A small self-supervised image encoder, trained from scratch.
Model: 48-pixel images, norm batchnorm, activation gelu, depths [2, 4, 2], widths [192, 384, 768].
Data: trained on crops of objects in photos (Visual Genome), 61751 training examples, 63.8 epochs.
Rows from block 4 of a small self-supervised image encoder, named by matrix and row number. Rows with one number belong to one channel. Each number is 128 + 32 x the weight over its row's rms, rounded and kept within 0 to 255. All counts start at 0. Numbers have three digits each.
After each channel's rows are labels from the 100 images, of 14848, where the channel reaches its highest value: "colour at peak" is the nearest of a few named colours to the mean colour under the peak. Only what is clearly more common there than usual is listed. The data: crops of objects in photos (Visual Genome).
# convs1: grouped (4 groups) 3x3 conv (model.blocks.4.convs.1.weight, 192x48x3x3, each kernel summed), inputs within the group 0-47
# convs2: expand pointwise conv (model.blocks.4.convs.2.weight, 384x192x1x1, transposed), outputs 0-127

convs1.35:103128120137130141122193152088139134100064129125169179088114098084122163118105164155143123090130150156087057102133191124126112187177136175115163
convs2.35:164138113118092132056126098198160142162153110115112109112122087134131097147141130097144092174148130198131132094123136124121092120146134149112064054127091106079167122127138151169088144228102135110092167167095090080146104113169116145088171155103193149144158101071125116125119074135142148143171127152134143121129102173189144150113149081168172121127138157114149183157131135138115038102075
colour at peak: white

convs1.173:185142148162119117138097180126122124170113108109093104103172118133083140143120132143084163193164168105176062062090158107136144163143154120174157
convs2.173:119107159143157162133123125173099082122069142122126134099161142103146118131099136107128143180108125104226181146123181123111106119133115120096104125106171115121139098133141094108128099097139096161109115158145133144167122130152092104156112125161133127084109114151120111063094103092145121113120139165124140130104161102090118081170182176137147178160180142119083143081158175176095145111108
colour at peak: white

convs1.181:128080127141138129163135092126138118133070150125084037159125144136130115119143150090132127175091071165050123127135090106109173097119125090147062
convs2.181:140159094122103140128138139133165140213149114102158074112203127138132123099114154128193171146193136131176189034088145119132183085150144089094163180141173169148126134136152116058132117102134091069148106096102068036186171128176149135129166147099181180102109066151152118129181046139109165097103129091125124162170105096119098103124118168138168140154124117114128104086150174175081078117101
colour at peak: white

convs1.143:063133119089093095140125144088178110145122129164147019100157169131089120138125196068145166118171140118135110120148127139150122126121166124146087
convs2.143:074140112123081132108131106089122097100083130159129134096192107111149114179164157110101098154090154154149148129125146182171115150107174034098080110126098128106126131175186109131097128117194112099090199113124108133148100127149112127056087115165072094036140137149122120090125082152131102130149162130149101123158157085156143099109080194142151153127137160104121113079143069053140121147118
colour at peak: white

convs1.159:145087122116084093194102077084116127108081144094098156112149126148140117125124132117086031111084099142121123095134138142088064138119134086176160
convs2.159:133185093095115049137138104102107161137143128109169146114064136161109125135113174169105192108189136115113155125144137108123133169057165129107147180145082142141129202145179109136093106081100159107120162149112089140127137109218168164144170155098079166050175161118079113142169136117081131124108142060103180155144133170135154106183117129111178095064092114115122140092109150162110108102103
colour at peak: white

convs1.124:056186134143107127165121103144107105104083086125100107158094110155193129110117149181141110055155062083109132136118120065120088139136101123122130
convs2.124:137179118162142157179108147108113074139089142180147112114109081136141066108152095156173132117158094133120148127111056158094120174102139178117178141202116068091120142145094137118056178153158141163104096135117159152176167110121173123108113142074161164163125141125115103093149113143126116109134100097103116159125060127131102097145093149097131137116087203131132158143090145123143101128137
colour at peak: pink

convs1.148:086080117135137133183142088111126123130152154184123134104099126139110147187126165090132063107065130086108179181116057075123158097133145124145134
convs2.148:099150115162144242156145135097132093135096112136157120143117148151119092098122142136199064137152128181140123101105161136094163118142102143157103084161124136130104132117107144182153119113165091149084108142089134122135153146096173025129167081142121104150158125122127108136099111179112143224128102169111131096119148125141117077136102099103167153167120159146106143112094130128138165152128
colour at peak: black

convs1.123:158079179177079148149081189107126100120122138171106150170149073084138137086101075169168149109124119120079162100107146139141098162106152154099103
convs2.123:134172216074081099179130113146088149118085109142087128118128131144135122125133116177126120144162134101138128140159138139151107130137118105059157123142159081194100098166148166114133139129118123189150151146113133111098137127170112151117189107122156164177117143148091143124184165100176133179061132176079133190135131094109122116131153182101161148146087167089139060138105097179079145113093
colour at peak: black

convs1.171:131119098115104093168102065122041115160122139114187115127148161099123098077101126133123110160133106064122133082118100149174152147099147063095089
convs2.171:057144161089176140152172117121096148146109135152198094178112104118171150112089134121174127130077138112120105140122197174105160150099135104165077111183128194131158108117117134124103137157133081177134103133140111087147131154141100078111160130160092153171227189139121040148153060142138099160116177137076140170113102084121093115132167149191166161133164136141158140056212137131151127111081
colour at peak: pink; white

convs1.172:117079103095126088175121085146072102145059110165057136136120149129128095183162092131134132155099180140089064118099117125115130167125120108078108
convs2.172:172043197141105109138107100093168140124154124144125147110116174135139116170110076154097150102123110135158075131108105142189115149072117097153141130078050169074115113113134116119122095089119058124076151098108145137095157146136161148125135086131104197128085125109170096109175113141094149069087191126130097101136151159098096105158142074112170165092147079081138096151137124191075146076090
colour at peak: white

convs1.82:118109089126146095162072217103089129149076122091075132114119110165110119113112080123116148104175144098103126132151133157105164067100064090117147
convs2.82:156127082124109128097113142117146108091121154116155187123117194220104127103169125127203160107178105132112156105095103139081089108106090154078078130140160067136153130143085150172114121131151130126148058095110073198125118134136115180089117164161185104074087064124081108143154185099116140092194067150070121116117162175166143144164165159154096139165126109091109097145091121114081075116162
colour at peak: white; pink

convs1.85:135112143066148112202114094144108164136084105140103114122159140138105103106155078123219113125150149097087111107137147169110184177114096155076140
convs2.85:170154149128122037187153106138101090105126112158116148083184112107074097128077104123127066104074104095111154095109126139119177166132097115100156140152119140132111166118090071152172123154102148123139073125066110195127124081164095141137119108123115148094182163095036111134114159130126091116111124110129094135142098099135121079099114149083111074155058072172139122175122167104097117134102
colour at peak: white

convs1.54:102191151141127153091139119081153129139097128160117159173161142104145122169078111108109094151146134106186170151062126096119077095094173067098096
convs2.54:143132144156182119149179130133162115151109125141127165104127090119168162101132180047143083148138136172124165138084129123123166171155149114087184111107079144111146130144109078128097115094101165155105119117120098116131097104139118154154132148160141171125111155134168130144082106163176117114136111141095113172140094119110193105146091153142148131145094131148167131136090118175107136146130
colour at peak: black

convs1.84:082109090126104115116155130155136159179108116075061092097099138089091117138120075151087128149107226148124136115109124108182095092083141131101132
convs2.84:144111110128155163188092113157103187118107126110163151081130117155178097112104120113104120144152092121113152208115117060114147123181123103176129169100063162150137158140081100130106123119098106214107086132113097118096196106136123146178051171039139196117106153140115066152140103143132119117121129096106096130130154234134155175114116136130089135126080096189085083160087171114133108116152
colour at peak: pink; white

convs1.9:094116123131075077150119120172179101092070108104124136152111117159104149199121140093072099195144142114099103090149102127104118119073099116071140
convs2.9:123164094085111114113130110119047165123119102188148101121160135156142168112153137117123200135056089149121079093105140201117128133096163139128180099075103153128163135153117171173071072143115135103170175098136064153087103134165116099100201095137166188115151133120163150095196101090139118132109183124150131102071137133127154100137099103141155122117182134182098136128089087171133116166145
colour at peak: white

convs1.179:128165119165165155038170140128104103103123084117143101141101182163058146107140070089109101099167142140109151140112108085072135117111107111115085
convs2.179:141160143157175150241106173170120151171152119087118191167117121129123113116142081135152167085152105137098162108179127099113135127094128170183047109057112123093139074135077132111143098142082119093173166080186135122075142192164146150126121135098137115169138112126128130099159074102096171108080114116097129144077166137074161103141151114116152088160091149147140108161100090133150125142147
colour at peak: white

convs1.53:112134184113117117144108154117150131166131163152015165092090119086124138162117073115176139103111109160135144113095178178144124126109108113165181
convs2.53:130111097134106170185092138144150166142173098182169109128175080157132050139068105112214113173153177115078123077087106087100107183080211155103126157156122152160130112133111117106150139160126172155141164146138085142149112138130106111162127090142162137102211194116095146205181112133096163165154089133162062129138167098118129177121089139124165127107069123083111190141065153142115085116139
colour at peak: white

convs1.160:092145135202124195135118134086149096129157102126073112160156100142108151123157135103137066116099096092141170113138145047125184106079140146160116
convs2.160:116105114131133184114170152134089148188166133078101186110162097109140155149147095081155097188148147142138167158106071129108135181167185110120142130105118039101134147101125077073115090099153120178148110104156095127102128117122122137099121137166136092104173098118120091137117175130089122142141115166116202161147084128183141123167118141110125137196114134144102149057162167157175111035137
colour at peak: white; pink

convs1.146:118137153168114154124118107133103112190166125109218122132135136089130085143125138119182098086163153063133106129131120104162172137107062104077077
convs2.146:116089222142129142082116091165145153098129145121167143128141143121096123202115168157095103106113116109139104106147144118143140101105143131105152132132192083225135121122187131149141085103153143153167144159180179116138105115104171133152103120182156130170145103145108047110103104098118179133152138126147114155152094159087136104133124112154135100121125105112127082092150076174059105110136
colour at peak: black

convs1.153:151097173116110165092152207059105136165086137088158172123148131087110133107088087115123091111156167150190140112145123100115061154138163139130128
convs2.153:086116162101127186148143089129106106141092142128097167094103182112131122098121139155143131093124154113154151130101125104090152165176132076148121073060137132086129143127159112117131148157126140131104107097140133168160138117134166099147105115106031112111135114135118128114104124119174109028112115073159149071136148147105096077138114141123141148138134113155124127095113120166120138107100
colour at peak: white; pink

convs1.94:108141166104105072140063100120132146104113085150057161099120161111102137127141031114143122128122152117132095108089119138123135134187188082085122
convs2.94:135059126104160089153103111087125107097112126108125111144139092100154149101142117160116200066086111112088092133140140142148088151144157107149126115080198123117151052098151131172115134097124117116134103170156163142145103133168177193111138083079108122181095117123161179091117157126126140086142111069168112135152098150061152126123096111133152125070147172109175077172202096104120143105102
colour at peak: black

convs1.50:117118165134121087072133037107152138103127106096119075215123101129141115118160116127078165141062157109150096138107157094157089154094111136138131
convs2.50:151143125115126132150124102107132072166107145139134109125082077126132099106113149176121136105183108161142173123124095082139112104126106113126139139164106121149099147135154072105188098143150130117092106128124144163188099056101126099149155122088048192142151127171126066126133174111112098109108116072145107111154080174108018094167083125146099153073107172108116137172153094090197117154183
colour at peak: black

convs1.89:170172108067131144146139138143193153137037119149154104101121155104127157130111139135117088111123112144105091118108138153102132032127181177160129
convs2.89:185107089111196172114163145144121102065105129132120079155114189111088111168157116135085140140184147134147132178123122132112095171132104117148103147128092194131088102118138089130120134158098122070129124063111093153173106143137079098163162117116103148125102153140084142117153130113136040140138128156106170122140150156160086147132145142112116203134151143117146161075107061162056175092164
colour at peak: black

convs1.93:129150213147097168154128144150141104135147127113115169143180131147060101121114155138190125129185165173145142098131202130087127107075115107149155
convs2.93:118188074109183159114144069164117102131066129134145143053112181123110099114152170107116168115121150172093130219123095148171165065127109142120106171157126099096167128115098080114082130120116106130063086106128106186155081131150136110109123093123178139101155106140109185114141127106128137088163138109160181159145122086060127164107100137071070085105126080077143134082096118109123183128155
colour at peak: pink

convs1.22:058108106111187099097109130205085109162122110093105146106091229095100119132131120104139118153105118098155118143120078114143125149180154136152119
convs2.22:154155166065167127052139117111130166095129130163140167099138077128148131156142175164110113143109138157113139094131114138180090120112166086118198091107119142125130154143172146132113109107107097092182109145193136124198133137103137170110119111091143139147110142133150115076108087122127196125134090128136104108111075154117142126092207111137133129133068155139183069125181112142123129081132
colour at peak: black

convs1.52:090054173102140102110128130161113110127120085123038080088125144096110124155107128161127130091104105130093149093088103091137182083097137085103164
convs2.52:106154124143108096152131133134136126118104094148173123122096083076172222135092173116147185135070175114088125162134148106077140136165093070143175128120060193120133144144114092123148117106136160222123094136150128040111098102173148147125116152177123116147120205107123146104150099108155125153127186124164065124099134143189151051112099152139066109147109135095108140127116112073105131116144
colour at peak: pink

convs1.139:130134110161112104126117105076135149111103086128121142112186133146105132125115082081135137127162062208144187132178179183098134126078155163135167
convs2.139:091104150105024120090096153179102142132091093152092131120051137180148177134204208148128115148176155143120127133160143080127075154115135080074122144127156141125084163188108116101118161126090124108121207104210113170133141146098071060122114141163160125110081142084132120071121071211128177130073128160121100178109117091109121091113161161153135117159150163092124110133161174104151107135109
colour at peak: white

convs1.168:137157132100081053102159157099110151139105116049126132176131113137172102152073147152124101127135141099193125134132190178165092126149119081146148
convs2.168:120144099133106154094143138167093164168161124129112158145081118147116139151073132117087101125123132141093163112170135121166156118086105066202130132214119121161163107143121134147070093129110123164106212123109115141116103129162184115171078157156141110148246111142148063163130099135095131104138142178087141107111084119061109145120130000175132126119120099123162097119183144091092155110115
colour at peak: white

convs1.81:102101142185122139228108082152146109122168167114135150054133190138111082122141156181111130166095130107143113134094120125173131122137076118101115
convs2.81:155096089153132131126157150132192178116126090146207118082121105142152134133112110116152091095156128119111134114210112104124095056123148111082113111111175135115114124123156070094103115093137107154154135115092143079094084131131079186128070168189131238126111106168108075183164219148103142103147106136128149131180130128125143155091130072126148151143119143132192142102093103121158148132131
colour at peak: white

convs1.147:135084081122097158191144131103143175144111081134038108112150136123139137152167163083148076108113141118109144103115121088095067137112183137108177
convs2.147:147090108148154122146114122170173157145151136136115191175129112142133138183149075102131140152116142149075103106165128167146155124083120079128172134095105090132146120128227133133114104135081124107149230217106143122117107093097144105201121127123125130167161117134133162150148108117134100000140175166136111132117123093132116136134097093121132137130093105153147128120141170128083064114119
colour at peak: white; pink

convs1.14:140172162104120106164179135138143110090144102138112100114201146101147126183107173110146185119115140173122164043105132122106097107058149095126149
convs2.14:154108135104173101145117113131037154114135073174131121129145088055167136131154106151116142081149098101185181085130125147107142169107125107155164087148143101132113128123130117152149119093121177117099107152161122116156105094093139158079087138102129116099091154080170135190098024109140115132171131128169091126165136112094160103158103160126116102129141084124102138131163126117120147171130
colour at peak: white

convs1.102:109190123079097131125076135113181121150102162101119079111119064099134165127226138099123145160157139164101145109122135119099145103133134140107054
convs2.102:095071103167134152155113130192105155101076148138140142175173148134151125159174098138160099116085160099120134118118124210143133092134116094088079116117153147131129156118145119067134112143137147139117102080146116190174088091133117119145117077141148115102101062158164122158092068000093151081087142145118098188198134104111099123144137113077090146132142149169101122133113210122076114146155
colour at peak: cyan

convs1.152:115141130223125178179126104132065110081073135148158133170102173075114154116109155105170117133133145118159116159128087097179136143148115103108086
convs2.152:112123166121124067125182115139089122097128121186152125090077110088105158070093121155158162100143121089193172139152145135109129176122202176069101145101103129157142107102182096068133127090109074118063181168100148103135085138125153114190139110146151097210195128125164151083097140101072137035114084075168114147189151092164126119144143142105109099131108111052147138099113081103116163146116
colour at peak: white

convs1.60:143109145157114136201130164106136083148108158116162094130192139211136103095157081092169119140171137105133143135209152151140105117103081156124124
convs2.60:152102127082081144153116101094084162096121114134113169193105122102112103102147127118102102153137103167145152101124133134123099115078148137193163108144082127133094100120113142121128164097154109136134128150129136090044106151159156125145118146110104146098117165151151151174120182161167145150172097123115150144168069127159154162150196086172135105203116104091137101191169170113091101055050
colour at peak: black

convs1.178:152130120084106054162108132122104150132123141109124099111141076103185048191111153158126105143159114069190099094138146134189131148150133136144153
convs2.178:101178104186128100048072147083087142187132118125177147134129136143108157117172156127122099168134161085149144123172069102143182141126096181128142106148042108122106148101108101104136084096134153063097049119068115112096162151145117160103163148127126122148146103171138134143164120070091159173143140148161118121137164115093154129108121078108144122151198122077147137079172118139104130110166
colour at peak: pink

convs1.188:117138129153193063127118161133122164123165109150117109143093122141159051203156174136111142134085105107128106097098099126140145116179086062158154
convs2.188:194150133106121178133146128202171152145093100159038107152139115126108153101139113159143102122117101114184133120140092108136102126079174090130104103115083201096118139128131167172113105131062121067098127136217101174164076182106155100116158107077158112166153163157099099114145161114173146194134134132123134134164098132087150139141140089087176134133114198129163105123188149170067151086138
colour at peak: white; pink

convs1.113:079130129146079187132155124078126126123070151113145142136140087122116095129188134126163118106145148081210117123114104181124080048116094153138122
convs2.113:136155057114107152138133130094071136098170123138070132090146119142134128160076111092120146128139138134142102113119130085155100130125126127119118160123118167134160143095110181119106175135106101180139095156204087149124128112143146189148157087179051163101115146148117151138120147167111116115153057137115114131157094130132162095135100162122133200164143138177130083109093182133195089182109
colour at peak: black

convs1.41:141105137140107130123100144191118122156113109162153145133253135144136078108140105094106183106153201113123123084086134145163126106167112112129149
convs2.41:151124142097176149133148127143082192106090129117092129163086103085086149067131096147181163106136088155091131160130123159099199133133135091090116145160141111084127125124137114107128153120164144163144110174177106065137173109113080115149100136088176168084102124071112134151106081159124138119146127192135070109138137106129200074127120155119026122167094106067104127145104116166097141096130
colour at peak: white

convs1.183:155124102126124132111107144063076077156146142091174151117115199144072167119060096120125153176094110153131151102115106081119076125086131118173131
convs2.183:122067144145132126179144190150087122164106137127118070157141089144169105126181173119122143058104147105143092095171174147155087076136132126136098088000106064140159155116116126098153135114112064113140135163148127107142138164144179133200152174143101142160121124157130133102120137108105073160127129118123137148143234128153118044101144120147138137182115127155149122123137192184113147119133
colour at peak: pink; white

convs1.91:180148105110138066119130095169089123157064137199131078210072122106127113147135135157090136096107145130083133132092127089126132153142177109155126
convs2.91:117132100107096049133130139106124144124107109114086121127132135138094116149144125087196135091131122139075121131149165125096102128083091169178077099123168134149194076162159104102133127143113136098175130143094116155172107117127109099093100111138097175088145125156151141149188137134104110155147157152166092115148117149093153133144100127111138137148176114137120100115130189104059135158146
colour at peak: black

convs1.128:125118140172136139116143102097067138125118120098158149093159076111179135174192119115128106108152070165196125163085102157073163085171135139151135
convs2.128:108031138144109139124114179122143117106182065126098164109132133123084155157174116131145162117131145102134123176130145181105100105087131196107153093122120120115135154144143125125133019132181133140128085128082100116130123124180084113115078075138156144133123125080187178187162151103162149121130128104118123138133144127147147162193181109111138134128174110144120115077106076130067086099085
colour at peak: black

convs1.176:132118116111124224140163155077140137178176145111152168159119209114095168129150157119133124144102125096118150099119118079130107112100178198132144
convs2.176:122206108115079191109092114128111152117102098155173080079088157138126150099084086196156111134095112154143119102115119153199114083128116216073094108241099123085104168116143133099086149070074110169119126118121129049116092107124133141107129148127172102143149140118129107156142118155117160148157175169094127138119116080105113193078101147082141136113125160117150085120135075077142128108144
colour at peak: white; pink

convs1.170:090147159156110128073142123119131143129091168119213162149122121130110108110104109123106085115224101073136087119117126109146194116155064117116117
convs2.170:143127090145132096118115171184118104160123110091119165197119094105095190134127089217164103124114182112115112147164081080170150163133146119121132074099093086102151129124129113158074100174108093120140143206106131147145116129139138159140161156117101145132146121137069161165130153123114154180179111150163219127119120126098125090142107066118142133111116157142181118102152160110092150032126
colour at peak: white; pink

convs1.112:131148148109047173168140129209119087092124136128112110126109130152089158090145121174142114089067100098117152122077081091113129157079107116147163
convs2.112:154139148141232151088131067156169130117135129109113140153145133120127156168135139201092166102139159165135104167146158135137144142101142100219153131106140094110130105089085120103151117183155195139161122159056133129138139108178147160162161128099119135095134151152139113119143145138118107173121095060146087098111112148187131122151131135111165065132175106093128170195106140087133170078147
colour at peak: white

convs1.187:153085138060136120092194176143141126161189113122136116099084081165119091150174092098128062171128153112137137110109069102112120097145155152103136
convs2.187:158106203207120173098164130089111156105142148123082075101146089121121140151149098145175128155094174132133134109129121140169120081192131141155165140054138096119142109137146135139111155115156092160126106162152134139181083131116175115113082134092119097087123118160148159127114169067120127150178125087134117115159079144156129127137111127134109120107082114136102126109150126120108114135154
colour at peak: black

convs1.127:119116204119205144142101139126146126118117133125142130151090127109220101083117118163148114175145086147170103206134079107089132129133132149091114
convs2.127:057163079157173188144099074146144115118111108116182120102114128088182098153135138157106203191153119143122124110129113186159150151126150119073114130136094092103102122105241141115108091102080116141165131120139104078157178116125112154098124104127159103099130128088136079157139089109123149145116092093123138160183090124125120093178123139124097078141122150123154128156123064108078127185143
colour at peak: white

convs1.26:107135138113115147120103102113096112058117135205168127094158144141118166202133127091182113153112177104121077071109124118110124128083088132132064
convs2.26:149140160162121142135136137147032165116106144155135099131151092084134194102117099073166121123138137228081157148117165139150144114155144127183175106118162091077145082142148157154118101164098074124194138094141157143082145160065085175157130114159120152099131140130112082118164118104139094115184140215173106121113098144083134145148083149135115104106081117130086117061114086123130104119149
colour at peak: white

convs1.126:132157115148158195187142110149183122148113135150146070134080109120161141124159077139142140130149094076110169092172114101111090104134076057094146
convs2.126:142170123148116128118106107106055151134121131099178105166116106081150060107097139106147160114181147142122122126123105115102146134154068072132146137113136163089131094109176149091152118136137105155103142105095096159135127076040121086084166131096184182129158142102169127167109086119141147178117086144108126157101128106075159159095153117144094147114109107142116128146160093155103130092199
colour at peak: white

convs1.184:110157164165116051138132145174169116147180142110075109141123076130162068130150182127135144152127108125154069080166156114127176100144072116140147
convs2.184:133093140100122133134122149162112145171160151156084121127109126173121119131114128137181131197111119101129185094117140119060120150173091132114038121089106098178135076138176130090115114133130096029175076061181113088137122173084153156172150114149131128141048140155172164116145147133153163073138178090119098120148105098121121113138111169119173093144141128149137155088052120147141139114125
colour at peak: white

convs1.169:105171145159152115137154155134110126136161123124127141139180151038107156169129192163155083079123138117168107112130073078120145173104058108140137
convs2.169:137149073114128141175146138130127217098171102117110128096078095115082069112154106117083160166134116129170247085155124126134093105154135133072135175107121126142181142122147108081125151184132129119098195082144076141117136097141140126141117138100112169119094141134164100055120120096146142120144092139127093137125124144128037142144136142120133083094172121188090148141149123053055117178124
colour at peak: pink