Rows from block 3, named by matrix and row number. Rows with one number belong to one channel. Each number is 128 + 32 x the weight over its row's rms, rounded and kept within 0 to 255. All counts start at 0. Numbers have three digits each. After the name is the row's rms in percent of the matrix's.
# convs1: grouped (4 groups) 3x3 conv (model.blocks.3.convs.1.weight, 192x48x3x3), inputs within the group 24-31, a 3x3 kernel for each
# convs2: expand pointwise conv (model.blocks.3.convs.2.weight, 384x192x1x1, transposed), outputs 231-307
convs1.133 097:110136123161140144105119123129106152145158106119121123160144146089122093146128136165071097101189127074134102106123120128168115156099109129146139123136150164079108155188161134094124142077112134081119156105145176130179
convs1.134 098:128101121080080192160135114113157097084088179103127107072113092112169168088142159122146127106142143136148157065131111066181149112143142104118182126110207136169109126121073142176117165140085138118100095130162156126146
convs1.135 095:174161147141116089124123110122098125127134102146095139116151137150077102135128137094082083089141165121121161125150107122119118076168140138127172065082231136073164167114160069165119111104114128085124179138083112072114
convs1.136 092:141137116134106128128176103124154131143175093144137112132090164162062176174192123088088150166140170111142208113132172111093076115180128118097137135153075117169131169175186055161182093079094101159133165133144212131117
convs1.137 093:125164141090098085113067133134100162100082145144102182139162142146135111124105096120121127185096144107154103113103147132105148137156108144108155013099178073067145147146160126103095101137159113062122176160131079131172
convs1.138 110:132051153101181132150166106105131092110150099134156118071168082168177116069208096140127117110129073103164115173089135120156119103104129152057126148149115103124126100148131125159069084108082131103128087134118110192109
convs1.139 087:192142141120084113106064089143152122121113128138099139118118082150111168111013090119132131037073130086118109125141164124130106112134128149139173145145178107128134112156096097116064104106115123099101120117110098167074
convs1.140 086:206136174178075094127083116166180119158151122128090117110112130136081139082074096141152065053141096166190147078154127087144137162109080124175159084077161083147123099078105125207156123132104116108143117123100114099115
convs1.141 098:098201100136131148112080078102105131140140154101129142151153097121217164063029094137103120146112068141103148111152123099135098149103158104141148194176081134102142120116112111166141081190101125110134092163110116099144
convs1.142 084:108119127147192156109115086108112093100195152033122100137165146168141200091123121151108174126111132115090137161180120140121116118105105080141137121131112116094134143052080138235129078100096170138119072105100117151094
convs1.143 099:135118102130123156112121091119136127101096198118103130148130162104097104123119155153127203117117201113099127116172137104104130094151129131133136104174131091139132122135106138103170160130169112127104155161121124120129
convs1.144 095:128140104103044141103099132125120137173105154136113106122147078147151097130157102137096151197140123107130101229135093146116093073126125109086138231081158083087101092116151235124165096062115102157108062134093114092102
convs1.145 095:157138149144119142097123131191131164172075113151124119060154106130180125153097108169135176139093154187150150146165204080069154147098172060104163116094082173129161122109181152138136131054158125165161107142152116080155
convs1.146 096:129108118127083169101102134086119148119121102123119089195126086136048228143204143143119130121115113085175135148113112118106148112055113121134094109150109118124172135117112148156105111161094109156204149064155151169108
convs1.147 098:109108139136134084100142153089099079098133120088175095169073131186105087114177175152163136153095171144173105133209131137097106158088150166149168114122122162130104102110177141161128173159129143151172166133118129168132
convs1.148 100:148140145154120093097133107089158159104113132106132092106104059083125094212179132108139128069041108222172195117112121170141117092131119092126121073073122165154123089119142112125117122128159121127140160105115109145117
convs1.149 102:098112091041232058136158086087149122085070122127162176108200085071181064145181077130204158110123088094135152136094072176064143136166145139182143165128153119124094139099144166069162128167168056183138115163091102145102
convs1.150 093:106160134107083094155095129100184108126119099084139115106091121127169152154097094115088156101178104097125105132094146147088136108053084126093071103138146110135121164147069175217130128066136092136150147146129109142091
convs1.151 095:129144171115127213111146158123130109166072147161168158108079116137107139145111138125112142216066101121145109164153146115188162086053080027098120182105125113126169082104124168139112102167121122146096066149132131101097
convs2.133 102:107144116121115128139133135093068096138037166129058148096140162161124155152143119128117168121160120128099059086127141206115124110200100112125167152059159156179063097136120143151153156165149021139119098132159110086110110183124085218
convs2.134 093:159125132115093105156151118148094095163107105135102101165112161114124144080141129119165178113119136094200152135081144089160097154146129121140123073105115190116080176103135165093168136156127160134136187109179106120094165156120139164
convs2.135 098:111132151154116128122143098103117131115120108102118121159159169155124161086148150140219120181120194105155073096115100239132067147132106182093131106113149127157088153131107080097122175113088050141079101122137150105089149134085117164
convs2.136 101:157105136122146177114120148130157130132093098070163148105171106128130193170096135110137162104072144093098137133147183085165106061161132155150046156168131179103121150121133170129115128159137122123120105145129088155129108156092117177
convs2.137 094:145146107168049104120103116122103130103117130151149149100148116163145111120180121101079151119134088108154109092142150128173100181116171101150100135107108072166042061109163121167111125200122102150106099109115108117128110225120115107
convs2.138 095:124170151124157127175148142146107136133169145104150128154147135114140163167084122144112143092094147090172167108123112199128093118148121091109129100112090167157082122111158052157126114161114115107130109161094145140159084198130143136
convs2.139 096:133079100150127097133157222087117143051062119137153114088145080121145183125087101143119086143147131114145169112139163078100145116171128168091113094128121168126097133124159139170117104148078123119075130116135123140123073107133152161
convs2.140 095:161170099158098118161118146117113114141105093095089157135183238133151130131162133142131101084075187127101133095165166135143098106188119159160080164105126102104113126141136146045162133108153121111139161100100153161110117126167109151
convs2.141 097:161095122142157130127134118090161133086111129168100169145178161164141099182103185165117138078093124113139116188117069176113111172058164127118127086078136061172123169163136145027181131103118136120089078111108112122190124081160162140
convs2.142 102:131079119156115150194072099138145151111137103180119103130137108105120108103097162149115135140107119125175187106100065089161091115130128121118063108160121099139161158119157152147149094109110110142108199180142169119072207143113121100
convs2.143 103:115112138116078122101149073165120136111115097071101173132139146108078143110127114145105088148098110144124141141129144104169125121141139123101143072149120102094176230079143054118101148075150144105181137114070120085096159114108090099
convs2.144 093:102124141122086148140200111138099163097162116030150106083172137190127165082075128070083123170121164109137103152152132122137165133088174138126078138112196100102135161136091157134160127162118132114092127091112091138129091205165124157
convs2.145 097:160087221161065086200174121148139137115136132079115108171038147184145132063136091107140144140168119156134166090133153139156165143106112139099106144113144184085123160088122128113119152134133073168104118106127172122135079083112088076
convs2.146 089:136148137146205151063071076132085107139054158107085086096134115131171099146098114136162124123144117088139115110157092127107135150098091129131162177103158081092103048152140141154166123174141058169100089086148107085176081100151137128
convs2.147 103:090120127145099090157142153139142112085143151093117110140119136118120102174089135145080152129135122153138114155116143082182097081140136089165084153122083100162092072125134103136158079168090141121156083185157057120147105154095087131
convs2.148 100:118126050135108104129142107143136069121183106118095082109123147124111139137127127109148150084108100114106127107137138144171136184112060159041150087124070177110077176113107104166104145171160139086156149049130094057120171132196101185
convs2.149 094:137127133130204114111152111164123135128101121186157067137133107159102149157129133150097131133190080111108155121136129152112196087120125087174098153093141105084160131127113160073139122159088058130119184133111154087165109136116165137
convs2.150 100:087127117109168083125118097168135146119087137133109124101101112099135081148103144114151127064135146073141114164088147092124115108101149149176118196102156150133118112153083133179139095130182168161098133080114133164105068132171155142
convs2.151 100:083072124161141141103063129097140113111125116089155192121168158091111106121118151071092161139103077142133136115166167126148177113173124164126085066099158126107152117083166151140160224112103119132145160118081141130100139122150157128